From a checkpoint of a small image denoising model: trained on stained colorectal tissue patches (NCT-CRC-HE-100K).
Rows from block 7, named by matrix and row number. Rows with one number belong to one channel. Each number is 128 + 32 x the weight over the matrix's rms, rounded and kept within 0 to 255. All counts start at 0. Numbers have three digits each.
# convs0: first 3x3 conv (model.mid.2.convs.0.weight, 192x192x3x3), inputs 36-53, a 3x3 kernel for each
# convs1: second 3x3 conv (model.mid.2.convs.1.weight, 192x192x3x3, transposed), outputs 36-53, a 3x3 kernel for each
convs0.103:132124150100113133115115149106094106079045079096083107117130135117142158111119158130107127127093114153124141146132151125113119139133153060130114060093101070081098178130162110023102068012138128112104110106114129125125106099098109087091116103109139115119174174135200190179136176138150136148134057135121137134110117114116122127163193167150131163130114142126116165082073127120090139120087094140099112173116140024018026070097108095087133161160165122138178115113195133147130101105122092102123
convs0.104:133131129132132128131132127129127126129128127129130130137136131137137129134132130129127128129128127129128128128128129129127129129127129131129127131128125131127125125127127125128125123128124129129128128129128129127127128129126128129127127126127131127127128122124126121123127130128126128128125124127128128128130129130131131133130129129128128129128128131126125129127125127129127128137136134136134133133129131130131131130132132129132132126125126124123124123123124130130128130130127130128126
convs0.105:136133127136138129136138127127123124129123124127125129132132127132132126132130130127125127128126127130128128124124127124123127126125130117117117116116115121117113118126120124133122117125117125125125123124124125122125124124122123120120123121122134133132133130133135132135124124122124118120123116116125123124127124128126127131139136137139135138138133139126124128125123126126126127148147146140129129135123123133132137125124129122120123133134133134134131131130129127126125128127125128129127
convs0.106:130130135124115124137125134144139142146138142144136136134141145127141155137143154132129135125120125136134131130124128120115117127118122123143130135146131117124112119131135134119147130125132123111122114108113124114115129121138119108131133130131104086095124118107147147137166178167170183165173179158135137129130124122121118122138139124137141118136136116126128120127117122123120125171167152151137118150138123124158124119144137111133128140137144125129149136142156106108109108112110116114112
convs0.107:148158120135146105143146133116110111106120125111127130142142122163163140141132119134134131131128125136132136141134136133117126133123138166138152174107143171138131112153111151131130152138150135136143134134136138152147154130125133120132125121120106137096081113089085099097139132156120112120142137126124123131138144149135144151142171149157162119151160143125124127126108128145121133142136129139123163136151159110081098138105116100113110109110101117125108134132118159149149139124128132131121
convs0.108:145150128149151128149144135152156167139141164151157162123131132136151149140154137134136141133129137136137143138137139136135138139137140120138144120132143142165158132141134112112112125145140129127132133134125135129141147143148144146147143140145125159150138158145147149132144149137146162146153157143146138147134139157136135152137138105140135099129132112142124139132114128144134141112105097104094113096109126105139143082131127106152135131124133120114129129140142110113111105118113106117108
convs0.109:126129128125126125125125124131133131130131130128129130133135134133134133132132133130131130129131131128130130130130129130130129129129127138135134136133132137134134130132131135137136137137138128127128129128129128128129131133133131133133130132133126126126127127126127127126139144145141148147138145143130129129131131130132131130127127127127128128128128128130130130132133133131133133124128128123128128123126129128127129128127129127125127132133133132134133131133132132132133132132133133132131
convs0.110:133131127131132126131132124128126125128126125128128128135135129135135129135133132128126127128127126129127127125126127125125127126126128122122122121121119125122118121124123124129123118125118126127125125126125125124124126127124126126124126125125132131131130127129130127128125129126125125127125122125126125126128128129128129132134132131132131133132130133125124127126124125127125126140140138134129131131125127129130132125127128123125126132131131131131130129129128128128127129128126129128126
convs0.111:128122126121104100134118125130115123112102113131117126141140123135134127138130125135129135131119127146137140140131138127121129141135145144140144143131111153145124120133142120138123116116099132125131114106116119117128143130132127116127132127137104086094091079090112106113104109119111126132124143141137137133130133135130132140147140141125123136148142147144135140134118126134124139202190204175168179157151167159158135167174157140157145135132138140135138151156158127133124127137132127134133
convs0.112:133151118111148120130140096127127146121122151123137160131163164118173172129160151143138152138140157139147156142144143131132143137132144122111108133104093150131100134135116138147100126125106132130135134123133138133151127161166146151164168160163122135175089099126087120139154131145170148188175164155146131118145119130146121147156127135164149122133155141140132142146139135151148144107074117133062130099074151115118136113098122082052113156127118146145130151156129129139124118125124122120122
convs0.113:133131129132133129131132127129127126129129127129130130136136131136137129134132130129127128129128128129128128128128129128128129128127129131129126131128125131128125125127127126128126124129125129129128128129128129127128128129127128129127127127127130127126127122124126121123127130128127128128126124127128128128129129130131131133130129129128128130128128132126126129127125127129127128137135133136134133132129130130130130130130132129131131125125126124123124123124124130130128131130127130129126
convs0.114:127129129124125124126124125131133131128131130127128129129132133128131131129130132130131131128131131129131131128129128129129128130129127137135134135131130138133131129130131134136136135136135126127129128127129129128130130132133130133134129133135122122121124124122127127125140147149142150150139146146130129129131132131132132131126126126127126127128127128130130131131133134131134135124125127121123126122124130126126128125123125127124125132134134131134133131133131132133132133133131133132129
convs0.115:133131129134135129132134128129128126129130128129131129134134129135135127132131128128127128129129128129129128128128128128128129128127128130128125131129125129127125124127128128129127126130125128130128129131129129128129127128126127128126126126126129127125128125125127123124125126125126126125126123125127128128129129129130130132130130130128129131128129133126127129128127128129128128132131129133131129131128128132132133133132136132134135123123124123123123122122122131131129132130127131130127
convs0.116:128128129126126125127125124133133132132132130130130130133134134132133132132131132131132133130132133130131132130130130129129129127128128134132133132129130131130131129132133137139139139140138129130129129128129129128128134136136133134133132132133129128128128128128128129128136139139137140139135139138132133133132133133132133133127127129126127128126127128130130130131131132130131131125126128124125127124127130126128128126125126125124125132132132131132131131131130130130132130130131131130129
convs0.117:132130127130131126130131124128127126128128127128129129136135130136136129135133132128127127128127127129128127126127128127126128127126128125124123123122121126123120123126125125128123121126121127128126126128126127125125127129126128128126127126126132130130130126128129125126128131129128128130126125127127127127128129130130130133131129128129128130129127131126125128126124126127126126137136134133129130131126128128129130125128128125127128130129129129128128127128127129129128130129126130128126
convs0.118:144139143119116131110109133115102129105086112124111125150161156160172163154163161139136141138135137150148144142137151144143150150154154144129133124122128117111134136153168125149153124162163139138147131125127132125123146142144142119137145128142139118115110080098125093096146125133157138131174171138143138142150140140152161155124120148107101125142127133137136141135130139135144150179159157162141158175166146113098102081108113069053088121123134143147149141156158138132139138140143128144147
convs0.119:133126135116089109147110113116097115096073108119100131129134123126120109128114110150140145145132138152141150149138144143131145153144152148108121127078091123086103156153132145162148108123132154143142141131134144136135130140137146147142149145141177182181163169166159159165134148139130123115119121112125119130127121128135126130133126137102089127111095131151140153140124143146132141141142128143126124142140136200215228200200222177195233083084098070074086073066087135129122130120119115111110
convs0.120:133131129134135130132134128129128126129130127129131129135134129135135127132131128128127128129129128129129128128128128128128128128127128130128125131129125129127125124126127128129127126130126129130128129131129129128129127128126127128126126126126129128126128125126127123124124126124126125124126123124128128128129129129130130131130130130128129131128129132126126129128127128129128128132131130133131130131128128133133135133133137133135136122122123122122122122122122131131129132130128132130127
convs0.121:132131128133134127131133126131132128129131128128130129133132127132132125129127125129129129129130129129129129128129129128128128128127128134131129135132128134132129127130132132135135131136133131133132130132131130130130129129126126127125125124125129129125127127125127125125125126124126125122125123122128128128129128128129129130127128129125127128125127129128130131130130130131130130131131129131132130130130130136137138140140144135138140122123124122123123121122123132131129132129127133131128
convs0.122:155147151161189184156199191127139126153199151161178166128168158151211171112134152130127148113109135126126145115127143110110117120130131106114112123128130078083069103106079119144142128155121094098105101085094114113093114118122114112119133123131157130121142087102134128147154127136161125125178153136114133137122113114127128123102102113116089083116107087122127121110099121123120120112098084121093051132122065114120073099128077057091047082081099095123111098116119097124130108128109112147123
convs0.123:140132121133132118154135130138117130127103124144144145102094097100090093105099103135131135137129133137135136134134146128123134132132142134118118134092077144107086133153095121146081118118067128127131123121147135137153110105109130132145124142159110127110123144130127136142197182192191182189212206198113118136115118131113123129149119132166122139151152137129125125115112112126131135136102115110087104131131152117107125116104106137118121131129125134119104153146129128134126128135125120119123
convs0.124:146144152117125143137148166216198207169116158177134181156149158149110124175142136148139152126125148147148159152140158124121160145150171166144167111111138127116149131169191168168179206204196165128135144121130138135169164166133164108093128094110144141173146107116176174158152144144150145133119131153141129153126112135135118150142113117089088127102082133159131164153113134166151162144134112122061072109061096160145157138111075188179108142135139138118126144106114098112100122122136113105123
convs0.125:126128128121123124118122123136136135132131131129128131137138139137136135136135137130129130128130131127129130132129129131130130129130129151144143144139140146143146135136139143144147147145145132130130133132132130131131134137137136137136133134135131131132131129130127129128141149151146159157141156154135133132137136133138136135123124124121127126118124126134133134137137138137139140113118120114117121114116120127126132128125127134126126130132133130135134129132132136136135137136136135134133
convs0.126:131149170136121119131126120146123114121121110121121114139114082118128159171126134141146146134153123136147127123123138125111128129134127131099148050058131075075109171216142134174160102115157129120153153128130125131123138111108189181138177175132139162158095109140107111110097090054054175119097093175105084095151110090168148119130123140128147134118117121123133135138113138130123147188147062130175121118073179127132129174155146138143158104160119062119116065051122122129144120109156120139136
convs0.127:126128128124124124126124124132132131129130130128128130131133134131132132131132134131132132130132132130132131130131130130130130129130128137133134134130131136132133131133133138139138138140139128128129129128130129129129132134134132133134131132133126126126127126125128128126137143145140145144137142141132132132132133133133133132128128128127128129129128129131131131132133133131133134124126127123125127124126130125124125123121122124122123134134134133134133132133131132133133134134132133133130
convs0.128:126129128125126125126126125130132130129131129128129129132134134132133132132132133129130130129131130128130129130130128130130128128129127138134133136133132137134133129131130134135134135136135127126128128128129128127129131132132131132133130131132125124124126125124127126124138143145140146147137143143130129129130131130131131130127128128127129129128128129130130130131132132131133132124127128123127128123126128127126128127126127127125126134134133133135133132134132132132133133133132133132131
convs0.129:125118130136130122148134119139124143135121149148157169116126127135154150131140139132126128126119126128126131122115124111108114124122131120110120128105107138124128081093092087120123111128152134121128108117135123135133140134131135128135121127131123119102119102074127103085146145131137104112132114115118117125118117126128123133110116103114109093125108092121117131124116127129125135135119126129120127143147153105107117130155177127156164132119128136123140142142162123121113119114103119112106
convs0.130:096057093084057097091077099102093119096072105100065103128124139139117144134130155132120133128126138133127141124109127122094123135107136091076084066052086083088130142145139150152132148156146114092118096100114108097127128130134116121140114126132128103130114092114115096109115101091109190167085102093136122131127108123140108124169147165144164176168149178129100133116109136123115139194169189204232249201195207124101119120083104147115120190182175207199197195178179124120108126100109128118125
convs0.131:105101112103080087113098110113097099099080088109094104132141141139132139133136138134131134130126128133133137134135141130128131138136142155179178143174182132160167137141149121138147124145140143138140133126126130128133139134129142127122148124120112119137102087117099079106111108108106104113083092103138150156131138149139146150110111116102109113107115130131128136128120127136133131079069083069080080079086084167156160160164155174177169108105109108104107102112114117118112116121119115116124
convs0.132:132131129132135130132134129132131126131132128131132131134132126135134125131129125130129129130129129131129130129128130130128128131128129135131127135131126133131126126129130132133132131137132132133133131132133131131132129127125126126123125124125131130126128125125129125125120123123122121120123118120129129128130129128131130132129130133126128131127128133129128130131128129133130130133134135137137135135131133135135137137138143134138140121121123121121122121121122131130129131127125131128125
convs0.133:152146139133118129131114139132156156111151159129153158120132145103100147132131141144140145140136148142144147147142139141136142148141144142109136175111129161148159154140152134087150160114161143136145137134145144134141122132144129144147141162148156154171152149151152158151114115095093142114131129114133131134128125131132123135139117118120145138097129142148144157141125149146127151103137109093165145106123122190181164194190185182190178113115125100115137114120129133127120140125122134130135
convs0.134:127129128127127126126126125131133131131133131129131130133135135133134133133132133129131130129131131128130129130130129131130129128129127138136135137135134137135134131132132135136136137137137128128128129129129128128128131133134132133133131132132128128128128128128127127126138141142140144142137142140131131131132132131132132131128129128127128129128128129131131131132134133131133133123127127125129129124128128129129130129129129129127128131133132130134132130131130132131133132131132133132132
convs0.135:132130127131131125130131124128126125128127126128128128135135130135135129135133132128127127128127126129127127126126128126126127127126128122123122121121119125122119122124123124128123119125119127127125125127125126124125127128125127127124127125125132131131130127129130126127126130127126126128125123126126126126128128130129129132133131130131130132131129133126125128126124125127126126139139137133129131131125127129130132125128129124126126131130130130130129128129128128129127130129126130128126
convs0.136:124111123110098112126121125137125139129113119143131140131137125138140134127129132145135144140125134154143149143129137131117129150138147102104106090091094108103107153144138128129140154137137154151160142133140151152150130123136126108114126115126205197186195180180194175186103103131113108115127121106151148151147137140153148146152143172141129157152151163135121132130116127153140146160156179153145164173161155128105117111089107133108127117116119106107117116112120119116109116118119126124118
convs0.137:140147146145128131142147139162137140157124122173131124128168125144157105164163102128135150121139147140164151129129147133127153150131155156144180178099148182141107152166212157169093093063084131130134122135145134145125152169156157139142160157130119118140058054123097093110133125129129122174120167156135115112147107140145113148121124112115134093128162115131146160116131136152129141118143126166097109115116116146131099157113089110083072184163110169139054147121076119123135115118147111115139
convs0.138:135133119146132115147138118131141137135153144123133136136129132128112124124110127144139138143142141146146143157157156159161162156159155182161167183151165197185187167146151159121142167151156160149143152153148141148141146141139148146144142149149139116117119095094120107096200206198204215204201218201137138143140139135150137135149146137135141127149130126157150159167157166163164154091086100099099112105099100142111126169146155127125134114117107112119111108118120147144140144137141142147143
convs0.139:111103118112098100124105098126108129130093117136110126138143132143144127134124123126117118121118120123120128139126132135118128137125132157167174160177162134151169127125102112149137111122096140133126132109127135115133120124119123116107111114125135130137121123133128130136159143153170121114169153135128127132124115116133121113143152172154133140175126137145134141136134142133141139131129135165157118164146104084101139092094145089071127157162148159157141165158154149141129147140136142133134
convs0.140:127128127127126126126125125130131130130131130129130129131132133131132132132131132130132131130131131129130130131131130130131130128129128135134133135134132134133132131131131134134134135134135128128129129129129129128129130132133130131132130131131129128128128128128127127127135138138136139138134137136132132132132133132132132132129129128128129129129129129131132131132133132131132132126128127126128128126128129130129129129128129129127128130132131130131130129130129130130131130130131130130131
convs0.141:143130126134118123131128135139131132127130129117122135162156157140144146143142151136135142134135142143146146130125128130127130138137133115120132113119124117115125159161176165167178166169174117116126120118121126125124140142144133123134130125134126114117149139137160163150116141132138163136128137126133134132141134135145139135132135141136148133132138133128129125139138138134139146132144135146150134137132129129129106118101073116094097131131116123130116111112113132132132141137136144133127
convs0.142:128129130124123125124122124132133133131132132129129131135138138134135136133132136132133132131132133131133133130129128130128127128127126135130132133127130134131134137139143145147151148147149129128128129127128128128128135137138135134135134133132135134133133131132133133131135138137138141137136140137134134133135134134134135134128127130126127129125127130131131130132133134132133134125127127126129129129133133123125126121120123122121124130131130129131129129129129133133132134132131133131129
convs0.143:132129127131129127125125126128129131130131131126131132137137141129130139132131143132132135126126130127127129131130130130129130132130129131129125123124124125125127129124117127120117130124123116114116124120119124120117114111117113112117114114119125119119115113113104103107146144134143145134139143133125128130126124124129127127113111108116111108121114109129128128130130129129131130098099104095100106098103110161166161173181170156166159151149147151149149152151153133137136137141139138141135
convs0.144:144134145131121135147135133158153160153141152151147159127130121135128122136140129141136140134125131139132134140138146130125134141133137166182179163141133168141132113156135129145132132150136142133142130128138135133142147142136132131132126129131149159141146150134160165167126116127120114112129111109135130138126124136130130141123126116119124115120121118145139140140124127143129131134116113119107102117113110138135118132123123099108102122119130117117127120137140119138134123135124125123116
convs1.103:105122134136187179130134137159212140202212162142184127127138133136219201128159152181219181156175181153157143159158182174168181179181155140077122132080128178188184103172137113208144077025045143194179192252196173235193166200119123118113135142130142137134148141140120116123163221141151204130077073078121141155155125130129139099114093111126111147193254209160171143184184140100118106155110133156071123157213159100078118128108122160156173128185130162255205149155134137116131110068118150092121
convs1.104:125125121125124119125125121109111117106110113110110116131130123129129120128129121131126121131127120131128122126127130125125127126125129122121125122120125124123126125121120126122121127124123115117122114112118116114119128126122126127120128125121132131131132131130132132130133129123134131125137131128128129121127127121127126121130131126130128124130129125123119120124121120124120121122122125121123124122121125122124132123123130123124130113114121111111117117116122138136125138139127138138128
convs1.105:124122119125119113124122117122121124112115117117114120141137126138134118134132122129120120132123116136129121131132132126126128126125129122122128122120126124122125125121119125121118126123122114119122116113117120114117131126122127127123130129127135133134134132131134133132119110109113106107120111116137139127128131127129129126132134127135133124128125118128125125128126127129126127125124131123124129125123129123124132124124132127128133115117122116116117116116119141136125139141129136139129
convs1.106:121131132119132116120117127101098107107086133123120129152178170136156166139140155130127114114111122121108119106107112113103097106100100121122132130134143129134131137151151127116136142135149137142130145166151115140128129114113123123134124112118103101109092087099098098110102060066098092070083076075139140130165162132143161134153152152161158171148150153126119122134130136124138126115086095116087105117115111141164164157172165153161160150170165157167179161158164108110116114106108113105102
convs1.107:182145135160109125139115129110107111116102123130125110128139111149145120116124101120121107097104096089089079167136124166116128166137137138149128136154124149170131102131116133207123063106076107107087127096090145127125105100115102077139114103150158154143148151143132141127133137122116094104113092125147110104116075100129112125087136070095145053114148074122147165139157168117136154134129141114079135146129142126109132144128138128127141088104095094158083076113057170151127168173142143150136
convs1.108:134116119138119127135125125117133139125129145122125120078094079096092083094091072129129125132124127132124121151135147149140149143143141150165142145169141148166138109116117138141128118129127146141133134139128140146137112104119099088132138115134134127111136132112134141125157125133126098116131108138141129143120120137133127136143176140131169122114158122149144142146145137148143136149145152133130148146139143142139154159153167159154159089120095098127083082111074147134132146143132134145133
convs1.109:123123122124124122125126125112112115112111115113113115120118120119117117120119121121117117123119119125123123124125124124124123126125125123122125122122125124123125122120121119116117120118120123124123123122122123121121122119120121118120120120120135134134134133134133134135128125126128126128132131130123122123120120122121121122124125125125124124126125126119115119117112118117115118128129129128129131127129130126127127127128126127127126121120122122121121125123124123121122122121121122121122
convs1.110:122121119122120114123122118119119124111114117116114122135132125131129118129129121131125123132126119134130123128129131124126128125125129122121127122120125124122125123119120123119120126123123115120122116114119118114117130126121127126121128126123134132134134131131135134133130124116129124118133126124132133124127129125127127124129131127130129124126125121125122122126123123126122123124124129122124127124123128119121130121120129122122128113115122112112115115114118138136125138140129135138129
convs1.111:124113122119110113120108118056067083042050076071067093163178169151169162156165161156166148171191166170181153160146160154140153151136150093082090074054077083068091104103109105119117136159144111110122104102112099099103125129132136149140129134138115108112108104109114111115113113124169196159130150127078070088089078088090078079226238225216215216211205201101099098113114109129139121112104113097078096101079099166180166163168164163173163185196181175181176174176178163147149173159158175166164
convs1.112:145118144136105148131123141084114133075114139090097112128108090130073090133083087083106104084100118103113126114093135102093127101108121146131114143122094142118094103139127116144125128136132142133115142113100140104104102102129089098140097107135153140148158148155155149150118099105131109125136141149131122151092144150093147147173162109187140083176145092100122121106115124117098127129135156114137156119131144110142156113139151115130137130106067140079037145084048136097140133106127126128126
convs1.113:124124120125124119125126122109111117106110113110110116131129123129129120128129121130126121130127120131128122126127130124125127126125129122121125122120125124123126125121120126122121127124123115117122114112118116114120129127123127127120128126122132131131132131130132132130133129123134132125136132128129129121127127121127126121129130126129127124129129125123119119124120120124119121123123126122124125122122126122123131122122130123123130114114121112111118118117122137135125138138127137137127
convs1.114:124125123124123120126126125112113119112113121115116122123123124122120119122121125123116116125118117125125123122123123122121121124123124124123127125124127126126128128127127126122122126122124125126124125124123125123123122119121121120124123122124133133133132130132131132134126122124125122127131131131123123123120119123122121123127130128129130125128128127121116119119113119118115118127129128126129131126129129128131130132133129130130128125125126127127126129128128123122122123122122122121123
convs1.115:123123120124124119125126122106108115104109113108109116130128122129128120128129122130126122131129121131129124124126130123124127125125129120119124120118124123122126126121120127122120128124122115117122113111117115113119133130124131130122130127123131130130132131129132132130133131124134134125135132127130130123128128122128127121127129124127126122128128124123119119123119118123118119124125127124126127124124126120120129119119127121121127115115121114113119120119124136134124136136126135135126
convs1.116:124126125123123122124125124113113115113111115114113116125125126122120121121120122123119120124121120124123123127127125128127124129129127129127128128126127127125126120117118116112114117114118124126124127126124127125122119118121120119122120119122132131132130128131129130132121120122125126127130130129123122121123121123124124124125127126128129127126127126124118120121116121121119122129129129130132133129131132127127125126125123125124122127128128127126126127126127124123122124123122124123122
convs1.117:123123120122122116123123119115115121110113115114113120133131124129128118128129120131126123131127120132129123125127130123125128125125129123122127122121126124123126123119121124120121127124124115119122115115119118114119130126122127125120128125121133131133133131131134132132135129121134131123136130126129130121127127123126126123129132127128129125126127123124120120125121122125121123124124128122123126123122127119120130120120129122122128114115122111112117116115119137136125137139128136138128
convs1.118:116113114116117105127125113076072092092085088099101111108125138115113122128116117129130103137155125144162141123116139130133142132139151131128136104093120114104133101089094112099080113112090112123133105123132117119120100089101128118116147133126121104109131111107129125127149151120200250174155212157103084090135119092133121098146164156114132138134137143126118119134114126135129131111099101108093099120107119132139143120114134131121122149162160128124133132127132139134141138134139133140149
convs1.119:106095120110115136122139134092095093084113089096100106107089108101105112089109107114105099134138117143143127110110122094105130110113121090072089076052075076065085141137143127108128150125130108120106101098112110091112082084092114109107119134138143148147155162149156162144150188150184221179162205186096079103095075096118103103120092081142112093119093090117128128106081092113095103086068072108096078110108097128119141090070114115092116120124110121128114104114108105108122087090122112108114
convs1.120:123123120124123119125126122105107115103108112107108115130128122129128120128129122130127122131129121131129124124126130123124128125125129120119124120118124123121126126121119127122120128124122114117122112111117115113118133130124131130122130128123131130130132130129132132130133131125134134126135132127130130123128128122128127122127128124127125122128127123123119118123119118122117118124125127123126127124123126120120129119119126120121127115114121114113119120118124136134124136136126136135126
convs1.121:123123121124124122125127124100100108098103108102104112128126121129129122129131125128124119129127120129127122124124129122122128125124129120118124119115122123120125121118116121118116123120118116117121113111117114112117130127121129128119127126120132130130133131130134133132134132122135135122132129122129130123127127123126126121128128124128126124130129125123119117121117115121116115124124125123125126124124126118120129117117125119118125116116123116116122121120125134132125133133125134133126
convs1.122:135119116136097103116122144117118146107074133127124132153171146149139160126139152103094105088087100116113116133117118132094103100098120144158139169189168145162152153143150145152177168182159143160153148181165124139147146169155144125142135100127089074082094077080115117101081071092091085047100078078165170143154150137115130137142170132173241181117170156108106108108140129137139091135131126128127114127130121142142158135134170147142158148157147165187194147185178118097089143113100119118110
convs1.123:128124135128108111136127119130135126153193167133168144138138142173189152156183146135129118126101089150141113133142128128132124123122128140150157128134143130132134147150143172182149152147120099111113108103115136118116121106119117117138143160173133131142129116125123118120080071084011000008058012058132139126119132137104099131125121111141132103152145118141158157142153146118117119122130133096101122097104123153155152171179168171171157136132123168176142149164131151145128145141130130138148
convs1.124:131124127137145146121146138122164126135154135133134126137147113151111120139113119123107105135164115134155135106112139111101134128122127105125106118169122125133122150094131092000057107085097130136148148103137153117132110128108175123128144132143119096106104095093117123113100110140102120123156136134137135167138123173126156151126150115124218131148148124172144145140068107140131127113167127134245164138185151150106135142074142113106136167199144170205140153169120098076105087055078098095095
convs1.125:123124125125124123128127128107108111109106112109111113110108114109102111112109116119111113123116115126123122117117118116114115119115118118115120118117121118118122127125127124118124123123126127126123126123124124120123117116116119115117117117118137136137136136138136138138141141142144141141154148145121120122117117121119120120126122127127127127128126128119116118115109116114114116127129128127133130127130128128130126129131128125128128117113119119112118122118122115111116115112116115113116
convs1.126:136135159112150153124137126107088098130116083147145121132203174092201156078098130114099140158165128183194131133099120130091111159156129115177191058102155045030086122142129073104129049065132096116139123101087120120083130109072176134065181196138134144150090111142067078115117095099161136114202208130148030039177044062172171149103182234071115169082042112138115086171147096145170160127053089192115085192199129126144131093112117090101112138227204077199204087061142120156166084082141108088131
convs1.127:125125124123123121125125124115116120114113118116115118124125126120120120120120122123118118123119118123122121126125124126125123128127125128127128128127127127126127121120121119115117119117120124126124127125123127124122121119121119118122119119122133132134130129132130131133127123123126124127130129130124121121122119122124122124125127125127128125126126125121117119120115120119118122128130129128130131127129130127129127129130126129128125124125126125125124126125125124122122124123122124123123
convs1.128:123124122124124121126126124113113116113113116113113116121120121121118118122120122122118119123119120125123123124125125125125123126125125124123125124124126125125126123121122121118119122120122123124123123122122124122122123121121122120120121120120134133133134132133133133134127126126126126128129130130123122123121120122121121123125125126125124124126125126120116119118113119117116119128130129128130131127129129127127128129129127129128127121121122123122121126124124123122122124122122123123123
convs1.129:121108120113111116116119114100108108107123111118134130110118116145167134129155119119137131117127123122135136133113127119111131129123130109106121115111130132133132122132134163201162139156133123128137116112136125126141157144113132104092137138128137141137141144130132131121160154114117090072096045083150136139117109136135129142136162160132152178138142150110116109138141114127125120127121125114100125136134144096087117107100122127137140109128120147188152116138111152131115151141133143138130
convs1.130:139116158124107127117103131145183137178235156126174136107125108104104110102093100127140141139152141094105114127134148138171144147152144167162179163167157151149152113141094103105112085108088120121142131119151165156169072085096094113108090122109141134156146140156147142163103081074094105077089087091116124106131171116139153113134083080114092087129116120121133115118136155125141136132122128161197140145144138136141138130125154145152143107096108102051082071063087118116130126129117118133121
convs1.131:124138144129141145145157159183182172185192180160169168133127133135129127144141123142142135137129129132127124113130138117140142122135147116109113108098107111105116136126130140139121133125095132138143141146155151141151112116125120128135127146138145147145148149142141139132156176172160182199182198214144152144171186165167182169080067072086061068114091089150151144153156154127125128111110102111108110103106118070059063058039038053037043121111119111099107118112110096098103099109100096105100
convs1.132:122121120122122121126126125101104113100107111106108116129127123131131123133133126130126120132129120133129122126126131124125129126125130118116122117112119120117121126122119127122119127124121113114119109105112111107113132130124132131123131130124132132132132132132133133132132132121132133122129125122131130121126126120127125120128127122129124122132128124127121117125117113121114113124124124123124124124122124119120129118118125119120125116114122116114121123122127137135125137136127137135127
convs1.133:119125120110111135114102136133118124095053153125079109102107123072064159100067131123129133109114156134106145118122125114093104109112113120104108105080109102077105136107133119085122137126123114134134118150115111126116119114129121103143118101135137140153136144157135135148144147143156161096151167138133120130140132095106147123121118128119115121118107120127120151123129128126130123116117138106100133090088114114124108099119108117112111118112119103078151125093122110100119121070104120111114
convs1.134:123123122124123122125125124111109113111109113113112115119117119118115116119117120120117118121119119123123123125125124125124123126125125124123125124123125124124125121118119119115118119118120123123122122121121122121121121120121120118120121119120133133133133133133133134134129129128131131131132133131121121122120120122121120121122123123122123123123123124118116119117115118117116118127128129127128130128129129127127127127127126127126127121120121121119120123121123123122122123122122123122123
convs1.135:123122120122121115123123118118118123111114117116114122134132125130129118128129121131125123132127120134130123127128130123126128125125129123122127122120125124122125122119120123119121126123124116120122116114119118114118130126121127126120128125123134132134134131131135133133132125118131127120134128124131132123127128124127127124129132127129129124125125121125121121126122123126122123124124128122123126123122128119121130121120129122122128113115122111111115115114118138136125137140128135138128
convs1.136:135147144138144142145156149128126123126134140118118122138135126137154137138144134147141117164173135153170136119126126117121128118118124125122126124122124126129134123125114122146121108117096121100105116104112118108116095095106106131128119137129138145147132136142126135138082096094136156124136161129156160161168161165157151151125107100140133108149147133139140137137141129116117108118129138128130139127134139122110100097084088095084092137140138140147138141150146104111100104108098109108101
convs1.137:135139143145148155142138150122110136121129165129145127166144137194118141157091124104126167123143177147135143128137132119145136137173135131140138128134124152138108152178144195150122167113154149149124145110122125114123116084089084092144103133112145135133143144145146145146119133090070121087121160087096102096039150150087208174165194171188140121147106120148108117102080150120124162121111126073132157122185156107102137141116157126115153179185162213138085157057069134146141137157131151162104
convs1.138:117086113118096113127120128132141141127116138125114115129111135117091114127098104117109096149146114137148117132129146128123155127127146115106123110108118110099125154153157131116124155137136115106114115097117103089108132144122155153134140145118125119119135131118131133123113157108170234176138220164122109131106090130114102124073056062075074066076058070123135121126114101120108111099110089105117100085095094167154180156130161168144171126109117117109114125113116121114125125121130137136129
convs1.139:133126157126133155137159155143119084159161087149149113117091090103102103106121124126124123131153121135147122118131132121146150133144142135128126134127119122120117123140132113124148114136149117130120111103127117089111139111101157117095122097091141139145143137134145141128104084109132111077127107085112125128123136139139143129098104097075100107088090102134121115145122122134138123117107109145148107141137108142156158120137178116139163094077095081065077084080094120133135125130149126129134
convs1.140:124125123124124122125125123112110113111109112112111114121120120119117118120119120121119120121120120122122122126127126127126125127127126128127127127127127127127127120118119119117119120119120123123122123122121123122122122121122121120120121120120132133132132132132131132132127127126128128128129129128122122122121121122122121122123124124122122123123123124120118119119118120120119121128128129128128129128128129128128127128129127128128127122121122121120121123122123125125124126125124126125124
convs1.141:124125129120118117132124132123115123117102126123115117152152141131114132143113139127113113125122117124127124118115119117112107121118113130129127129137131125126130142135133125086113126107129129126120147151133134139127124120129134135151134123133105099104096088096102099106097096118123148145133158143132134127142149130126145121136126110150159130139144135126117114125108122109116117113110114123146130119140119152156144146138140135133137161160157163146163172154172117107110117097100115100105
convs1.142:127129127125123121125124124113112117110106113111110115119122124114114116114113118122117116119116114118118118124122121125122118128125123129127127127123125125123125120118119118113116118115119126127124128127124127124123116116120115115122116116122129130132127126129127127130130126127132128128138133133123119118124119119127124122125124123127125122126124123121117118119115122118118124126125126125124127125126128130132129130133129127129127125125127123120123124120123123121120123121121124121121
convs1.143:121128130132143144136148148134135128147160151145155151113101109118104106135120123086074082078065075091084087091094108086090105091097109130135131137143137134137133089082081068056062076065072166182172176199185158177162147137118152141118147130113120114109125121116122120116119135112114132113100109093150157154155167166146159159096104113102115123102115116137128102130118094117107091171172156184196175170178157082072087067053072078072090147152149151156151155159153083080091076069082077071085
convs1.144:127139125122131125114112125134125133138108148135121131125158145137141147127119112140129123116112135117100118117120121136139124139148143110128132113126132124131124125126139115087106108097102126138134137159144138142137141117109136113132126106128124119118115107104116112110149115099124149117125130150142117103144127101130146141119165153129167157143152137135110118125104114122121121129118117124121130133139135107108131114100124110105122123176170137171179141151134123132121132132110128140125